python train.py --model="contrastive image-text model" --dataset="regions of photos with short descriptions (Visual Genome)" --train_examples=203450 --image_size=48 --crop_scale_min=1 --horizontal_flip=true --translate=0.06 --tokenizer="char" --vocab_size=61 --loss="sigmoid" --embed_dim=128 --encoder_arch="vit" --encoder_norm="layernorm" --encoder_norm_position="pre" --encoder_activation="relu" --encoder_head_dim=32 --encoder_fused_qkv=true --encoder_bias="none" --encoder_qk_norm=false --encoder_parallel_block=false --encoder_moe="top_k" --encoder_num_experts=8 --encoder_moe_every=1 --encoder_expert_mlp_ratio=0.5 --encoder_experts_per_token=2 --encoder_shared_expert=false --encoder_patch_size=[4, 4] --encoder_conv_stem=false --encoder_layers=14 --encoder_width=192 --encoder_positions="learned" --encoder_pooling="mean" --text_encoder_causal=false --text_encoder_width=128 --text_encoder_layers=8 --text_encoder_norm="layernorm" --text_encoder_norm_position="pre" --text_encoder_activation="swiglu" --text_encoder_mlp_ratio=2.67 --text_encoder_head_dim=16 --text_encoder_fused_qkv=true --text_encoder_bias="none" --text_encoder_qk_norm=true --text_encoder_parallel_block=false --text_encoder_dropout=0.1 --text_encoder_inner_norm=false --text_encoder_positions="sincos" --residual_init="none" --optimizer="muon" --muon_scale="original" --lr=0.011 --momentum=0.9 --nesterov=true --orthogonalizer="polar_express" --adamw_lr_other_params=0.0022 --grad_clip=0.5 --steps=6300 --batch_size=128 --epochs=4.0 --lr_schedule="linear" --final_lr_fraction=0 --warmup_steps=310 --weight_decay=0.0 --adamw_weight_decay_other_params=0
Rows from block 4 of the text encoder of a small contrastive image-text model, named by matrix and row number. Rows with one number belong to one neuron. Each number is 500 + 25 x the weight over its row's rms, rounded and kept within 0 to 999. All counts start at 0. Numbers have three digits each.
After each neuron's rows are labels from the 100 texts, of 14976, where the neuron reaches its largest size: "tokens" is the input token at the peak. Only what is clearly more common there than usual is listed. The data: regions of photos with short descriptions (Visual Genome). In brackets: how many of the 100.
# gate: MLP gate (text_encoder.blocks.4.mlp.gate.weight, 336x128), inputs 0-127
# fc1: MLP up (text_encoder.blocks.4.mlp.fc1.weight, 336x128), inputs 0-127
# fc2: MLP down (text_encoder.blocks.4.mlp.fc2.weight, 128x336, transposed), outputs 0-127

gate.7:487511504508506473486501495504544456493465498510552492512480513552499507497522491526532546503531519527540481495456491492465517541477558490493477480566504525505469536556473496484496579501502514485488475514521505529472489510488506465475502499473498495528488489502487494482486514528501497465459503526504511504536487452492481485518508487481435466488522442522499513497486508501474500494463
fc1.7:525466524505465494463492544534536491499507461483507560471510491476490433478554492543522463522509504537504513503475526490499464515505537493556527504503505517462480482525476485458472540466470498490531489493496499528518492516534478514478544494515484493520477490512481495516513487542486531508503507489479537538471522483546480495513520489541518520469498498496525470472479492478545537515491
fc2.7:472547489508503513546461475510526518487508436520501464495494495450512461483518493455483487485499479477453504486500537494493496562493457542464491501524543512487502526523509490535522476533526498450545539478514502502546507479481523489489501513519468531503478514488489552479494506488503498517507506470515485477498488478455499505472450531507552491541503514540518505534496499485513480504521
tokens: "h" (93)

gate.317:507495499497548505468490505485499496536536494474474479505486503517527512496487522495501485474530488548494489506527532451468541527488531480530505444479473506515465528506511495480476509517540528523483495535453519531509478496455486535475472441451536501483488475507497541493515482534486492502509468483520493476502463542488537520520476506493563519532502451492476496505530520491515496524550
fc1.317:530467472505510466475504484488551487536498440491514514506478499554549505518527537537529504494463494502499498498495525510464478487517494502459491517540545490552474496484475476493515511517469508450496465508496472489511498513490486513499500517464522518498535489490559473510507483473462522486518479515478500536453488506544504486437515464531444506502510504507488500464478527514465496537509
fc2.317:523509524524534502488468467488514542527511506519491506529483487514506514499504469522513450484511502513492485500512492550509500484530477481529493481500502491495547510489473514541499534546534495520516483479517524523499453474492525563495482470486470497467464462486465484486465523504501516478504513438469484530484474490535492537514440466489510480482494508523462494496443500453532487515558
tokens: "t" (18); "h" (13); "n" (12)

gate.14:496510475460544501523484508585531495483457476494467448535475461461542530499494549478509538505521490498509478478509516562502539490533486532475484477497528500490508507493498507539536498533485518546502470499475483510492506519463485494526505516512497516519453512488473490494524505492524467486506494486512507529449508459469485485489468502445511543502498493502501484501516461494506507547508
fc1.14:459529444511500498536515469545498516438477491541478476510415552464544535521496564470482497493489479493497493487514501512507505533511515529487501457505493523507525492507532517539527518552500519491514491504478460475490498495482505505528459496469470520516482520531495464480559518471476494488535531504501514487473480476491529510505495520471490502509491492518489460510500502515471487506518
fc2.14:466522446498533466500498490557516486480453464498500486509498510532514547534480494498497509548501516500537493516451505503511515514488517508506460492545528500475524491494426481508473453505523551502521485476525476549508542492459459536490474463476504499489487497508507469464529457514492472492480524536495519513514508470508488519496489473502521521487517501455540479535509476509514524517501
tokens: "t" (49); "r" (21); "y" (11)

gate.164:468474495501506492428490506496471554542501465505461533495469473490523524503519500542507468497510505491523516510486501514482531442486530490471466520502510495470494536481503535486506466532480472540516524490488498470501468527520490546495517473498500505541499478495512510495483470525528526499512491500515455533517547523500481474473495504489518512524536475514512541511535437527552465542490
fc1.164:479506438505489491540520471498506480466506504514514525473517513510553510489517560466506494445496473505466524507504489489450496491510502425521484519450509488516499501513501483517564447498473485490493497542508473530499481545501507504482527481499545538472525535514498470508494516478506485478549490478469481517519543466523514484494525521508465533547495511533494500493499483498530507498483
fc2.164:487473487531504531490473491484516464522453511458522490510480494502528551490496506505527511435494476502493480468551510534539457472485524478481487495494489444506540508512553537492524463509503495484470483487486456493516489472504497553556500486512487506510535488494498505500502445509523494470527501510514506507484514529473523532534480533479510514570514494518494510553529494479484490483483
tokens: "t" (21); "m" (16); "<end>" (8)

gate.98:530499478511489503474495543493482509470509532505518526446459528499478528526499454501513483516554495486513469480510416465473483492502513506503500523533491478479516471485547487463464469537505501488504533564487501522507536512472504462509493503490513503526506494476527503530510502494498490459501517499503484481506486517531529495466491552498536475570506451546516508499465513513525500497507
fc1.98:509479509469480520484466526500474557489490540497510508472488492460497516538490499497481504527552504463522483473489436511506464536518460538445493538534515487463499483470555508483492518526492473494503578502488472503516524500491487500455498503468491552499508522520496477531564500482491515499521523468461474481503503497510498515503486493475505518551512476535496503495512485520532516492486
fc2.98:513512496527479468535484528502448521530479482534541455526484487480493496520414493498485429523508513510488512504514486499490474536515490488481498490513467518535501511523505538531529503530523461493531463546490514485466536534492493536499530483475445498516479536470498536523488512474542539496487500486488498500513489441495480453508493509492507501495494515473476483513499551472507512499504
tokens: "h" (72)

gate.122:490515496467514465498478495495460470512461422493505536472505529511492481550525505478523499524492520481496533500508517494516465517517505525551476506527495517494503539490496510535468520508545516498474486531483486495513494513544546503503485482509452537445541503506515535493510472487517482453467481494493463442483486509469525515509529520532482464514503523539499473513469514516481457462498
fc1.122:508447485505506518518542523500481513528477519523478457482504500513487496522456478501497493490527526511464501480500509551526510502502479487498504500491511473525467460468486446529518501534490468485499511516484494502480461465532444501509539501503543467477497521473544485518525508512487538506483525469520500518522550511511469498485484453468505496475545467467475524491526520427493545532482
fc2.122:494523517529498487458519475517553481491498512508444499480539501494514503444500484533506464531518506503488535525526543477487530533504453486512489496492518535509525486557440484489540505486473491507490500485513511522521493497529532524460482479486516517493500495440500436528463461496517482500478518526483511488528476523562534525471547485492495501500525519485493485471500507497506492485454
tokens: "f" (35); "a" (22); "n" (12); "b" (10)

gate.69:512489500534559499486497450492523507506491501476502449476510524494468453453488503507512514490523515518521498504494496513487496533467544505534511505501506511516487546546495552507537516517525565496466530476448455467460526457544507511495502536539467454495478501511494503496493495486514493494529547486472498476528497541462462513494465489520509490497514509486510448491465491491501506506474
fc1.69:478497483493488484524498518513504499522503505549488495507486457527529524513446508516507489510485497494458519478472501481518508494531502509485488508510499484530550488451491419473521526524481460523502480522556509489578509518469485512471499506465546535542482516469492497505541523488485508504454455467527531528490481437516478515504520512474491494537471485495502528488511509507511496474517
fc2.69:507499538512543521515494516487490507506492530497548484483470497480559501489456528527499505475453484486457510499522494517519514502508480477507514503498493470520500493480494531553497476501469430524507505500485503480523500513495512490491497488493567493528456481520506463549518508487442522490515511533490459528514446494461485500533486498509498509522506512521506479569489490538471441509463
tokens: "f" (49); "r" (28); "i" (17)

gate.321:507490482506517474495543488461524520482501509461476481538528494484534517426558502479533516515504508561489497513449499494509488504478498465517494505499497514515504499556482502441474555515473486530496442542455503523487540493531510483504557474467477478487480481535518514502514503460513535524486519521498487487498483465503495510491509500499512495463494493500468513490490497482497553534521
fc1.321:489482503470447478509535514466514495458517515498457464497518466503480515540493507501464485557530439525471506535544527482507504497501470506474481494490527532492483522453477475466504541492493490521537501463533476503484517470509513491545492532499493487523498513478487515512457535499507508544467520557484513475505488478495519494485528481494514521500559450479511525510507492474464504544499
fc2.321:481535495506485502485445487493523446462503495468478479496448495507552501473482487472500481530483519504492498485465516487493503507477442535486543510508504520509496522528496478468500454523564491495586462534492465482470506534486514496514504484535536493505531493501512477504508512514499526476536504493511447517500478545509451493523480472483544510501499514492515532511520481487484539484512
tokens: "c" (83); "o" (14)

gate.135:511488485530541528499480501491449473495487545487531475475514485507517485532522519529476498495536499500484476523514510463487501534439529478518521518519519542494514493537482555468532480471541495501460516531493465511475519466483506501488494511505526497514521531513529498499543488487522482536476519501533481466492483525500492524522471430467493452496496498525503467503485499515467495529427
fc1.135:555454544517500475478509518511507508508502456494477484494519488503489528527477503541478492520476506492482517507456521485489486490469440542514518478516507485515484495449490472476490487487524492572509477460549502498483537538525475556509485529526472503470529492506494510482498503509491521505485486534506497530532531487475492516514519540505471442508507502500554541496469491467510468497453
fc2.135:527518513445508490458518545471525491499501496518506503463481502550468431525479513504498532483508532514480510499540460522516502488513490522460444477495490499498504521475516544467517472494495489486491506462492500492520587483502506532476527480477508490535533499496507489503496473515490491476485481471513505469491505449472516510526557507522495493502492478514531478539480564516489484539492
tokens: "f" (92)

gate.328:495505564485484514489486493500547488518492494482542489499503524490502550510526539472484486509479493476505503524453495519492522495493481519492543498489460460499457487517514498460553471487503527506494497506478501538471534447532539573519472517488493503484524486506514483518455455518494495483515500482486526455487537491452462492493500493525490496538469488513520477434513520483520506513537
fc1.328:507487482490500487496503480507531537492483495475506451499474521515477512546556495466524538502480510456497478524500488531562502496491471534531462479548518516487507460517519544530520503494505538498480489461514497530467524489524538540510494497509515500481528496498456498516504499528522514463497477497515521478535498475475480483506486499482562452509451541468504506427491480518483520505522
fc2.328:517503494517525469515469494526505508519504504486479501470532502455486486460486516502508507482505452498503493470521529481504483473479471505448534501440498509538521513481508549449487484480522548460540510512508481508477545499509500499516513542495467546449501513533466509492497514524494500460516509502516500456483462521524510494508508443544480488496499528499467474505509495512574529493546
tokens: "r" (84)

gate.236:534479448465474471507498470472474538529511519465505520500467472474508531501504488516471489487483526525479488549497551535460484469562492500505518496513499532470462511518503526496506510527472546522505517517484515497486484499500507512469530534493534498478478521510489511464522487482513497504492537510496502472478494543528518463503527480482505511554470514514480453490461481513445436467520
fc1.236:477486527483484466479500507507479514511525504509483505506492490520522524532486452479478544460505476518430476485470514545503526495505471541479508488473492528487491552509544539504498495512498512545524516510500550490494459506493484510523500465482538516506493501496480504494462538505463460472519488492504510494443518502529530488516475437564482495475482469516549511517492462516486536480505
fc2.236:475497556538499511449493532479463541509474526511476500524461520510480519524487493497483492520510499496497510483505479474534529491471469458512506433500470513510506510495465506510512524511530562491501532540460490521496453463496530440542476531499489481469501482523487493502434479540500505501480520508525533457515453516497510509504501487487488546507543499524526516502482516506517505518480
tokens: "f" (54); "w" (21); "i" (19)

gate.52:510481469508504527520500484501504457499527525464495468501494528483491492506497497551532549488490494481503513520490495501514499439488506467494544497537470471515520458545488503525547472517487560467510470481528523483495511447506535509449469503495511496519479492506500447503483532471541496501496497497509478552535509495504461481450487518483503476521533465517485488520480536479536510541539
fc1.52:471509475461555465503494483513424496465541505509508519511516506457509529500483496500481470511431480533528480519474465477539562515501513521518469507498476524540478537507482492526499489532485476503503500511492524453507491525450499464470495467490488469514462540497504519512501509539492504479485523517471496493487526492526487515532530496502518531516497548485500486497510495508443511541525
fc2.52:478512511498507481422529511488569460538500517484519495504548497459475497437544518510503496541472516501523548508461514542504517481518502493479494460525499528504472505502480466493492526494478531496516460491545524497494496505516543529524479448526485494547476495476492492491511494460499473475498471448516473508517486481509504537511484505467485525510504465487497520529475489480538503492507
tokens: "c" (21); "a" (20); "p" (17)

gate.213:519507566491492515535521497500519511511475478481480515495501517473460493480475555518517475499503461526428525490500521533510498508498504510500503487481501450505524450471458529501489512499515489478480477547518496555505497513541504505521526490542553486490511516475459490508557522493514446500550465497476527518496517497477503463481484482478500504465495444502486483500509464481498460511483
fc1.213:472548526507541472484478525511489477425477499470495488491498524517468531527493470472462513491526508513538498493484515461537496508528536560514526514526453526532484510495497518481487468471529443517518544519510510506507508498539500486522535493511477493504483509467498466515449490520510470491494517529547486496496505517556480493450529525481466478500464509501477489494523482490477497467506
fc2.213:521474505492508533492482492491479484506471508491487477506531484444470471485490523510527486483511534508532487489484540546476453496511490483510482534538496496503510513495502506483500518497493425520501494465497503444493521487493564487468511480521471488481455493534459550551517484465478521545512507506553499507523515490495459530473469487504519529467472488471518527462470468523488531486494
tokens: "o" (62); "r" (13)

gate.33:505479476518493459521491514493504531526491529496522489515454454536474511534509528516504506518528465509481515508517489458530503487500503473470530508493464485512492494460518534494485460465507503482481491570482513498511529510536495473542527467502491494525509479497459494504513491500474517464491495533573535454526458510454527497490524496497478477491513499485554519436527476517475501537479
fc1.33:486516500486518466460517507539458480475479523511457495504503499498474473514484520511469529488546488471487549555514515540529485501468476495473472494493501531507470514510526544510531484447552493470476506499527488487518451497507519469482469500503511445493561523484513487513528533511483472495553529488517478489511471490463492502561493487457485519479493478511521496501507513547497502469495
fc2.33:476499523531493513491497498436493485487505491534477519515481519531483506480493499483530529499475514515480521515497496527533509499521483507522446496537487468533496512442485534528489526499459535490512527415535479509481519485500514515485519486516509479471464493499504533525473522475451483531458494517506502468509539495488546495474504552502495488491495531499471506544429524468510493526473
tokens: "t" (34); "s" (13)

gate.292:524547525495523517537496523495466499463491482474458509506486517473513505558517527497521522505541512515500515468501476502525521517485490496481513524543503469515528488489532464523485457452461505507457495515499517492486488496499480541524478498453546514511474474463506497484473488502548519487518484536494489498489419543498515481504461457497461502543518473463537508510491488515494513484541
fc1.292:512487511459460548571483520514467477522489468509494483515515497488511506532502521483460479510532505497509511484486477509536495475491497487505474512528453474489539505505527506501486474491502480491510510484449538490501505531501517497515449445484514471497517474465529496533513453478558551499513488489526465475528504536510518536538488478474490475525516496446529480523497447477506486485535
fc2.292:515530521479517521496521500456481531414506486533508545529506506522491482499479529490504515494488464499524492512491517470527533513490528454507544485476493464513513532505547508533551533526485526455477494484517546487481445457483501483513489491497471481474487488506510540542509510486510482521490518468495554471522528506503436492475489485486505486502471520492488462493510513536483506524473
tokens: "r" (98)

gate.80:536444495508519522510547499550485495493556538497495517525557471496483464511502511519514484477516462536477481508550493485497527506537504487533482508503489496499474479494524507486460466497497475507499469474535500518488473516483517503460464500450506509464510462544480461474490498520531480578518482498501487502501497482533464490508468510465508455463496510526460522487479487524525511505518
fc1.80:516446522540494524520505517566473482482512545479487500524476536463487502514482482461506481512503506511485480496532510510517548499506521531575511542506471516456466499489502484524505463512515496454502501509510527520491494540487530492482515497488459497458496535513502464461496503483555477521480490494457517474519522486510495497496488474514492426503479520516501523521462468462495531523502
fc2.80:487468482518539498489482511528496486475479480441487545554522526512508492502485501492488490493459528465494533517493501490504484514524544496481472484488478507480539542545489522483500464454466484459522485480449531530500509478494540533495506479515468493477532504531504444513538479502487510500462549509548486458527477499496552487496528506484507519516457471536504510508492518479501513505462
tokens: "o" (49); "p" (15); "i" (13)

gate.324:492472473520456475467496525480511555496497524513517503450528490529549506500469557516524528489530475447484501477520482505525482509464478484473469476489508541537475537503521464503484490514518492517529502474520456518532498473510451509487486559463510513498510505536488513523518482450485502488476533472513490537524473516504500500493547532477510516478500507508464499480442517478508530512490
fc1.324:501526492512497490494482485488500549478512536516522494482559519523485494509490548530470483442484473495501516491499509474518514491499496498528500492489471495498479540478494493518502459435517521527443472508469491582540537468492504513513581521478474477509540479520483450484526510460497474504504495475509481511479492518496489472520512504502518479458465498490522494485476479503532541511489
fc2.324:509477499445536461484457528523533522529473514491497457537477504475503497502521491516504481478491482490515516523501472463489509536469481460543445483524506533538533501531506486497534522472485525496469470531505560499492487500470492505478517500468461510514534539546521520486509462552482523524505488502535522441509487535496482516474509491523543501518505505465510483495461469516488496484509
tokens: "c" (46); "o" (15); "k" (12); "r" (11)

gate.302:526502526511540513453461506496496485454500495544562512479501488489468520504515458491493511472476481503503492507471528538504521502523476494464533483478479499560538516482495506494479504535503487477449456469489484521482500528492539523484455479476496518482524562503527555465524479499478469469538481489507497465502483472486492512484530477498544545524496514522531482477503514491514530520484
fc1.302:486519560484543473479467482537453456491543505519493488490496504469450499507528501494550495460489483460501496497499532525541496500513483534502486493547514505527543517488525528497467466507516468462433514479534507499503514492471521470510514515508504494525493517451563487512481485534486487470505493524487493468500518478471494490506467478543508474516479557504505506511491528482528528522500
fc2.302:470475486523545509479481477487459525508528494490504459463501509471496534521498478488506496497471488457507491511464483518522517516497507505521462528476496497526515505466484544514471532510480466500446461490500477465503531468534455476517524526488501449529510487505499507500538493485474456526537507491514487545473525520534551456508516509507518578457490517495511526539506496496470511476507
tokens: "o" (80); "d" (16)

gate.40:483507543463515490508555480498512506469517495513504478454508471487530528526503505502484512448477544533527465544491523516456497514489509486481537493535476529501507469484475527500510500507500459492516479466465500493492525548500498509558513495490471488484490489519509526460512516546481460489496503511483487502465513464508534488498483557503505477502483510504563511471438510541477473512548
fc1.40:496463526496458507501488519497461479470506480496491538520528502506464496480461484528524504505481480535471518480531533478501482524523511515520541481512514533491491519513523549515488485499480544513486491509458487492538529500518500476486477506466492494501494533514554492540473472441501485465453534486490462456520451531501494483507546502464492516521548501461474516509497493485469561473521
fc2.40:482495457487484480480519486528454531526549466516534527463513522539493490461513470513520506513526497507542522466511476480516500485474513484527484491489483503507461472486535495500531497548533481501489488502523495487524526509481491514485515536529480498480462438472535481494472487462495522505561526541495561520474531512491527477546466525470512544473502507497484520534493496476532498499474
tokens: "o" (47); "i" (13); "c" (12); "n" (12)

gate.63:458485498488524495533474525488500460477467537493565544516490504490508509497541485481536518489520493527464497523512500498455478538483536497548539490485515504520491481470496493479474483504472487488513513520512516556498515543514513468506484462442486464528498475469519521487477559493507519510522470550510498491469497501461470516519520527507522460482533504536460511519529524491486463515489
fc1.63:515471552489458512477495515515514511469472478507474510476510488467470488507528478515528494501460491535523525450495522496486534498471513490502523555522508513488489584512490461509453474519518487506504491442470480525494497530478508486505449493524463528507524503471510495514470523501499493522498454489455453510478500483487488527565498477513487553515508474518496507543493486528521521493496
fc2.63:496486453489483498471484503471446583484510489523484494512488502526488472527474475537512488519502459444480492534484501540485471501505532526499507497488526493513507575478483522459480501492471506442519523504514523529494482467503523523475488487511536496502487483542486513523512526543530505475499522476525519457504522493460511488470515539509485515485516521473523521539501452481485466503489
tokens: "o" (99)

gate.268:576498533486500507536493484493496505525503527494516509483518497460512479510493499494483451519518491495509494523526503525504488471478521521473515473536482521538532527537462484487510502495503511479461492475489485473515511495486491500511512506540453533500512484508538520473518455491442524451521497532471504565518450471485473483523531477497511517441484494533482480542473477523481503552472
fc1.268:416509503494531496484531546531510464500525476460446477480487506514472506457514474492545507499457550503504531471505512519504530506490492494494476514492528503518533478474514522529486480511492494506537477481484537506499542501450499497472575506496532486471478504466536447451464502515511478525521489495476487469500543478486512525482506484487522505528485507519507507506507506494547484499517
fc2.268:486471516540529480475452567521494485483492502533514487470490492486520470493537520518506505470518536474511546507500473519507504529523500460490505473499535503464486514489465511478453478497505485492486472497491523505510464506504446493462540491518545506447490509522506498520464509529500446530491469457544518495500525532521522491494544526525511538535484472495524505486530486497493527519443
tokens: "h" (23); "o" (18); "t" (17); "m" (9)

gate.131:503479480496460508496537516545497515501505467511474513502499439517508472507490508528480515494463502472555472480502526496488523537462492530490445479501526510540522475511508525482481503479420523456507468511468507520475554543503481493520480445479497497482496485461503534504489493521521524473492508457512512516514492488495503466500500509495437512499502463518471530501483537471547524496502
fc1.131:495520509497506512506513499486498467507478492525502491500514551510475535478515490475527473511526532531490500512500435525501458469509510486506527500496490474448444539472535483499500527504544454548498472504490480487496476449499516485491469545508535484526535517509532472494515488503496459517479486531483489471499516484472492526487520509522546529511506539460526514519550490522423497502469
fc2.131:523480526492546484523473492510498531490465522500466525447505432463521479499533480484528497495504483499461476503508509521517489499503500444487469499510473479491491461473491548554493504494521495519519510487514487513481478511475489466483474520510537501527539482498506509463510490478480521511491471554475510507480512507519474498458512541503526504551509556492526490525534469499527454553456
tokens: "o" (65); "a" (19)

gate.74:530475485506506492484525497510511487502485501441506510495517522496504527537532479486464486513506529512511512510531430472516467492463501522480479477491477512464497461502510494540508537515476492487490510536511513489500473517494471520487496461464485471500530522496509420490511477519455483555554495505515501528556485455505472469462512519497486547544497509472513506500478517497488540488549
fc1.74:491496509511474509525488478464490517467491529493502477493479587453492530519501488535499469469494453507493483457456539512473510523521461502488511495514523470525485535541525493510452487450568502526512508458471494501493533508522517461506541529494532492529494524491520510508486510497498503461489496508512500513478523464505565511526539511483535493503526507479476484509477497498509450502483
fc2.74:481525471499481444504460507474503474547510520490500485549485535462521467532528509507506500504507483469519510534490495545519524547494490467516490502518501463551488529518510503471514451505487468574474480460505493466476481504507534491495536462457498479505493504516505521516544518490533553504526471484463485457493500504528495454500472490487481465515497500486490542502477518501508484499467
tokens: "r" (99)

gate.279:498530489507509459513532520483490486538542490567486524466505529433527501488485446521531465475518504533517512485553521509525533475500493526460514478536498520502475498468505527525506483505491493493506515521467504514517487529486538479482559484509487492530499447476507477482482472523488492520446540474502498504516497496480507496493471501481470508514491482454498498558476534503501467452503
fc1.279:500523521499480485504523492503512509497517508521525540487513513493503522481483439494525524472510489578497499466503497494486487505545501531466502487521516501499497480493493489529500469523467487482500499533497538514516473511478540505504522510559488480551481440468461471473469467511487515508465540492508523483512511474520549491480467491481464547483506439470519509530513546509493457465466
fc2.279:503494490482518455478499513492489456519526494528504472498504531500543512540511448482500517465493522542507511511478472480513513450530504532518524490447518530500537513506473478491497505507529528528466502505516469513496477477479463500479531479491477512498502480477430491470525484480551502510478500500542492485506479495469596476516520479523475520513492551495488472518494507466482527498539
tokens: "c" (68); "o" (13); "l" (12)

gate.51:526532495517531550521473491464528512522530483451488471533475494462528507501526536536467501457533506502465516542509506515496448504538500519487471527502481529443515498475495494529509517487468458494506467488479478496522495504517526487480494514490486516476498516468470526465517501500482484534532534448493440452514509520509545511503519542527515513475490446516530508504510490493468503507493
fc1.51:477452522507474476487510516532470510518505481514491491468533541504505494475462511499491509499486481510562499518553540487504505529486468502503507505479557516505461498488480507500458504523489545488507500488505551495493476517524541483499496463476560553465519503542502536499529486478524503489528473467483477504518457483471539507520479473490512472488465457511553502487517537478524524493466
fc2.51:467515483501496479442510522529475515518516494456505498462514508476533501477510487481476514529532481461494498533491529513525489508553524549498448496526505486470480475484510466496511481488468526536495553472523477494526500533479533500497482530505539490493481447508498479496493501518485497529494486490498485515559519519484494564490529464453442494501492452495539478515475538493476497520490
tokens: "t" (33); "l" (11); "v" (10)

gate.111:488486498501471482509531468557521502509477490470496485512484523540466493496518508493505477492479548458484441487504496486512498476526522511526494483463502491511519535495516523539494479532472538497467488485484512483488491470545453548527479524504525476477530520515464501516530504484554499536462516487474441541530509489469475512479493561497478509453537489489520485481457492508493465507490
fc1.111:500500517480490481490471521485510511508509466510522496549498504444485505470479450476474484495493459508492510491539488500479475509522508518481487482511527483510523513552540512476499473552497491479553457484494518520480452494492506514487489494508498492505490486541545555498453500498484515508523466523508554530517513552484540471511552482516500488479464479525470554501550489492531500459495
fc2.111:477532471470482509503477482488510464526536503512482479539523517511495528527462518484510501463537499501462527536460471527528473461474510517509515543504500488509467527526515523524519547469484510500487556485503522490548484521479491517496520478482476512476504456503493453541519516529532507539514505525494504484451498554484543474504515467530499509458458485480459511483470494469485489488474
tokens: "c" (29); "b" (27); "k" (19); "l" (17)

gate.45:455524483494480465495497526487523476476488482537498551518501499488494498492486468462458533530513488545508460469477444538534519474539476507484506531537517475475530479491482512521480537479494466485518529529522528472496517481484518497528476461532509489534520456519479504474515495505471549495492515522525512488470497488482500515493530497507517486488481466490497526435538463501555503539511
fc1.45:471472502511447483487487535498441487489490473489459547504527467472512475531527509465463519485523495510488477495464496498506488498524467475470474480487488516519535500505448481501490494504436523515498499535504552512455549489491545507494519480538523515543529497488492482481538497519468509498512480508516488523528525506471453512535540538521535512493485524508534513482459489478517477503529
fc2.45:534564520486472506533518514490473510546511527524505487507474488516497502512515508466531487494485488497492524466487486517490521500501443511492497528537500511476499555523506477536460496522495481457523493502501461504476544496523498502511508418534530534468490560507510526509480489489463515476507490501494486528505457485533455509517546487496491495489492542470536507449479508508514480526544
tokens: "r" (45); "o" (43)

gate.272:504547524511575547508536498482481493495459521458491497518495499467497454555514520498489467448459507459483499491518543486492489478524490516497474513500492462516504500488557532482499490507494514503483465477490471537508508486492501457504499529490515480531471531536502475504502489484482464478560503485491476446496480526495498502502483508507498521493494533464499534507575506540486508493526
fc1.272:484513501498483490478543461510514505471514471505505498522546475535508509480513520489491496491429470531521503466543471523472514502530533485541504481499508499485513533483491522467507468509533547468499498519524458475521509485532501507504481482493514463533504533517515486489465482490517523512484452472487454494538551498489508533543531509493494486489504500511531505529483538494425474518559
fc2.272:549464495480494534490506504509480485447532483478473493480539490536514473548521492488527534480490487491463531526495480520515469458519523493500499525509525509436464518499532526548497461480480512474501517508522469461504462482521526527525477515450490490476515469484449517526499510526513522437490525503560474496486531488519482514490504510502470516516483491464509488527531531484522503497521
tokens: "t" (31); "p" (15); "n" (14); "h" (11)

gate.289:478506496485533488471518485484484509467511526437475533504485490466472526542517517469514534456500473477484507488529547510492482508503497565514524513458496506464541531465489510481507489544504516539505516540502441551445505496493496516492486483489459515480526497495516480478444518444494452465531509486525512546516497487510508507491505482533488524509482527494510494490534490515526498505503
fc1.289:525453561525489520475434572505502479451516544501519476497521490464505479503527493512478492512525526519520507479501486494470492541501542492504446492526491483487523481505488554516514493455485466503514450516495512454515496533470497517469510551481516464492466502502495505507505457560506531517500511484517483501503488519520531497487504483444475481504484535485483498507523503513490497475513
fc2.289:503507509507520522450573463506491542477459491504505498476460497507489499539458498504517524486515493524476505514535446491500513467532458489486543463495483527510494557531495482527457505482494538505461525491491512511478489474509540474519485476529488541509448538509524504493471497494479498451478519551484486493525527488497474495512504484521474482497523492463534497518502526511467542518471
tokens: "h" (28); "i" (27); "p" (16)

gate.53:530511489535505513533484488502479484511535453511517523524483526473512542507484531528543526494524446460534503476533456517518528475508523508484510501497520450484501492526491477499496494489494525509483473508496444476457532497520507513515473443464486477521551490523479477533440524509477472525502512497496479514473493493518511517508495502504499523474446539500461551535524479502498459470498
fc1.53:536508468493511473511508467483490521482497475466495521507471510483496538536512515482517495476492450483535482487549490487522532457509521512515480461480546467470528467555491457483534507489505522528502488501505492513468504495482515486514506514462514509543547520519489475533442560462501506503472523498529513506480514486512522479501494473528450512477452484522498543505539465495510455474498
fc2.53:481531501474509441522519501504524515486459514484518494532473519521507513482529472506509529545445506521516474545445477464499510488514505503532504542485473493482517472450461504484515486507489482456481503468504507473510494488468512524522497486476494424502500523489526497474506517518513482479507479476554525460490497485501506554498540513524544502439512524493510530484516504478502483539538
tokens: "r" (58); "l" (14)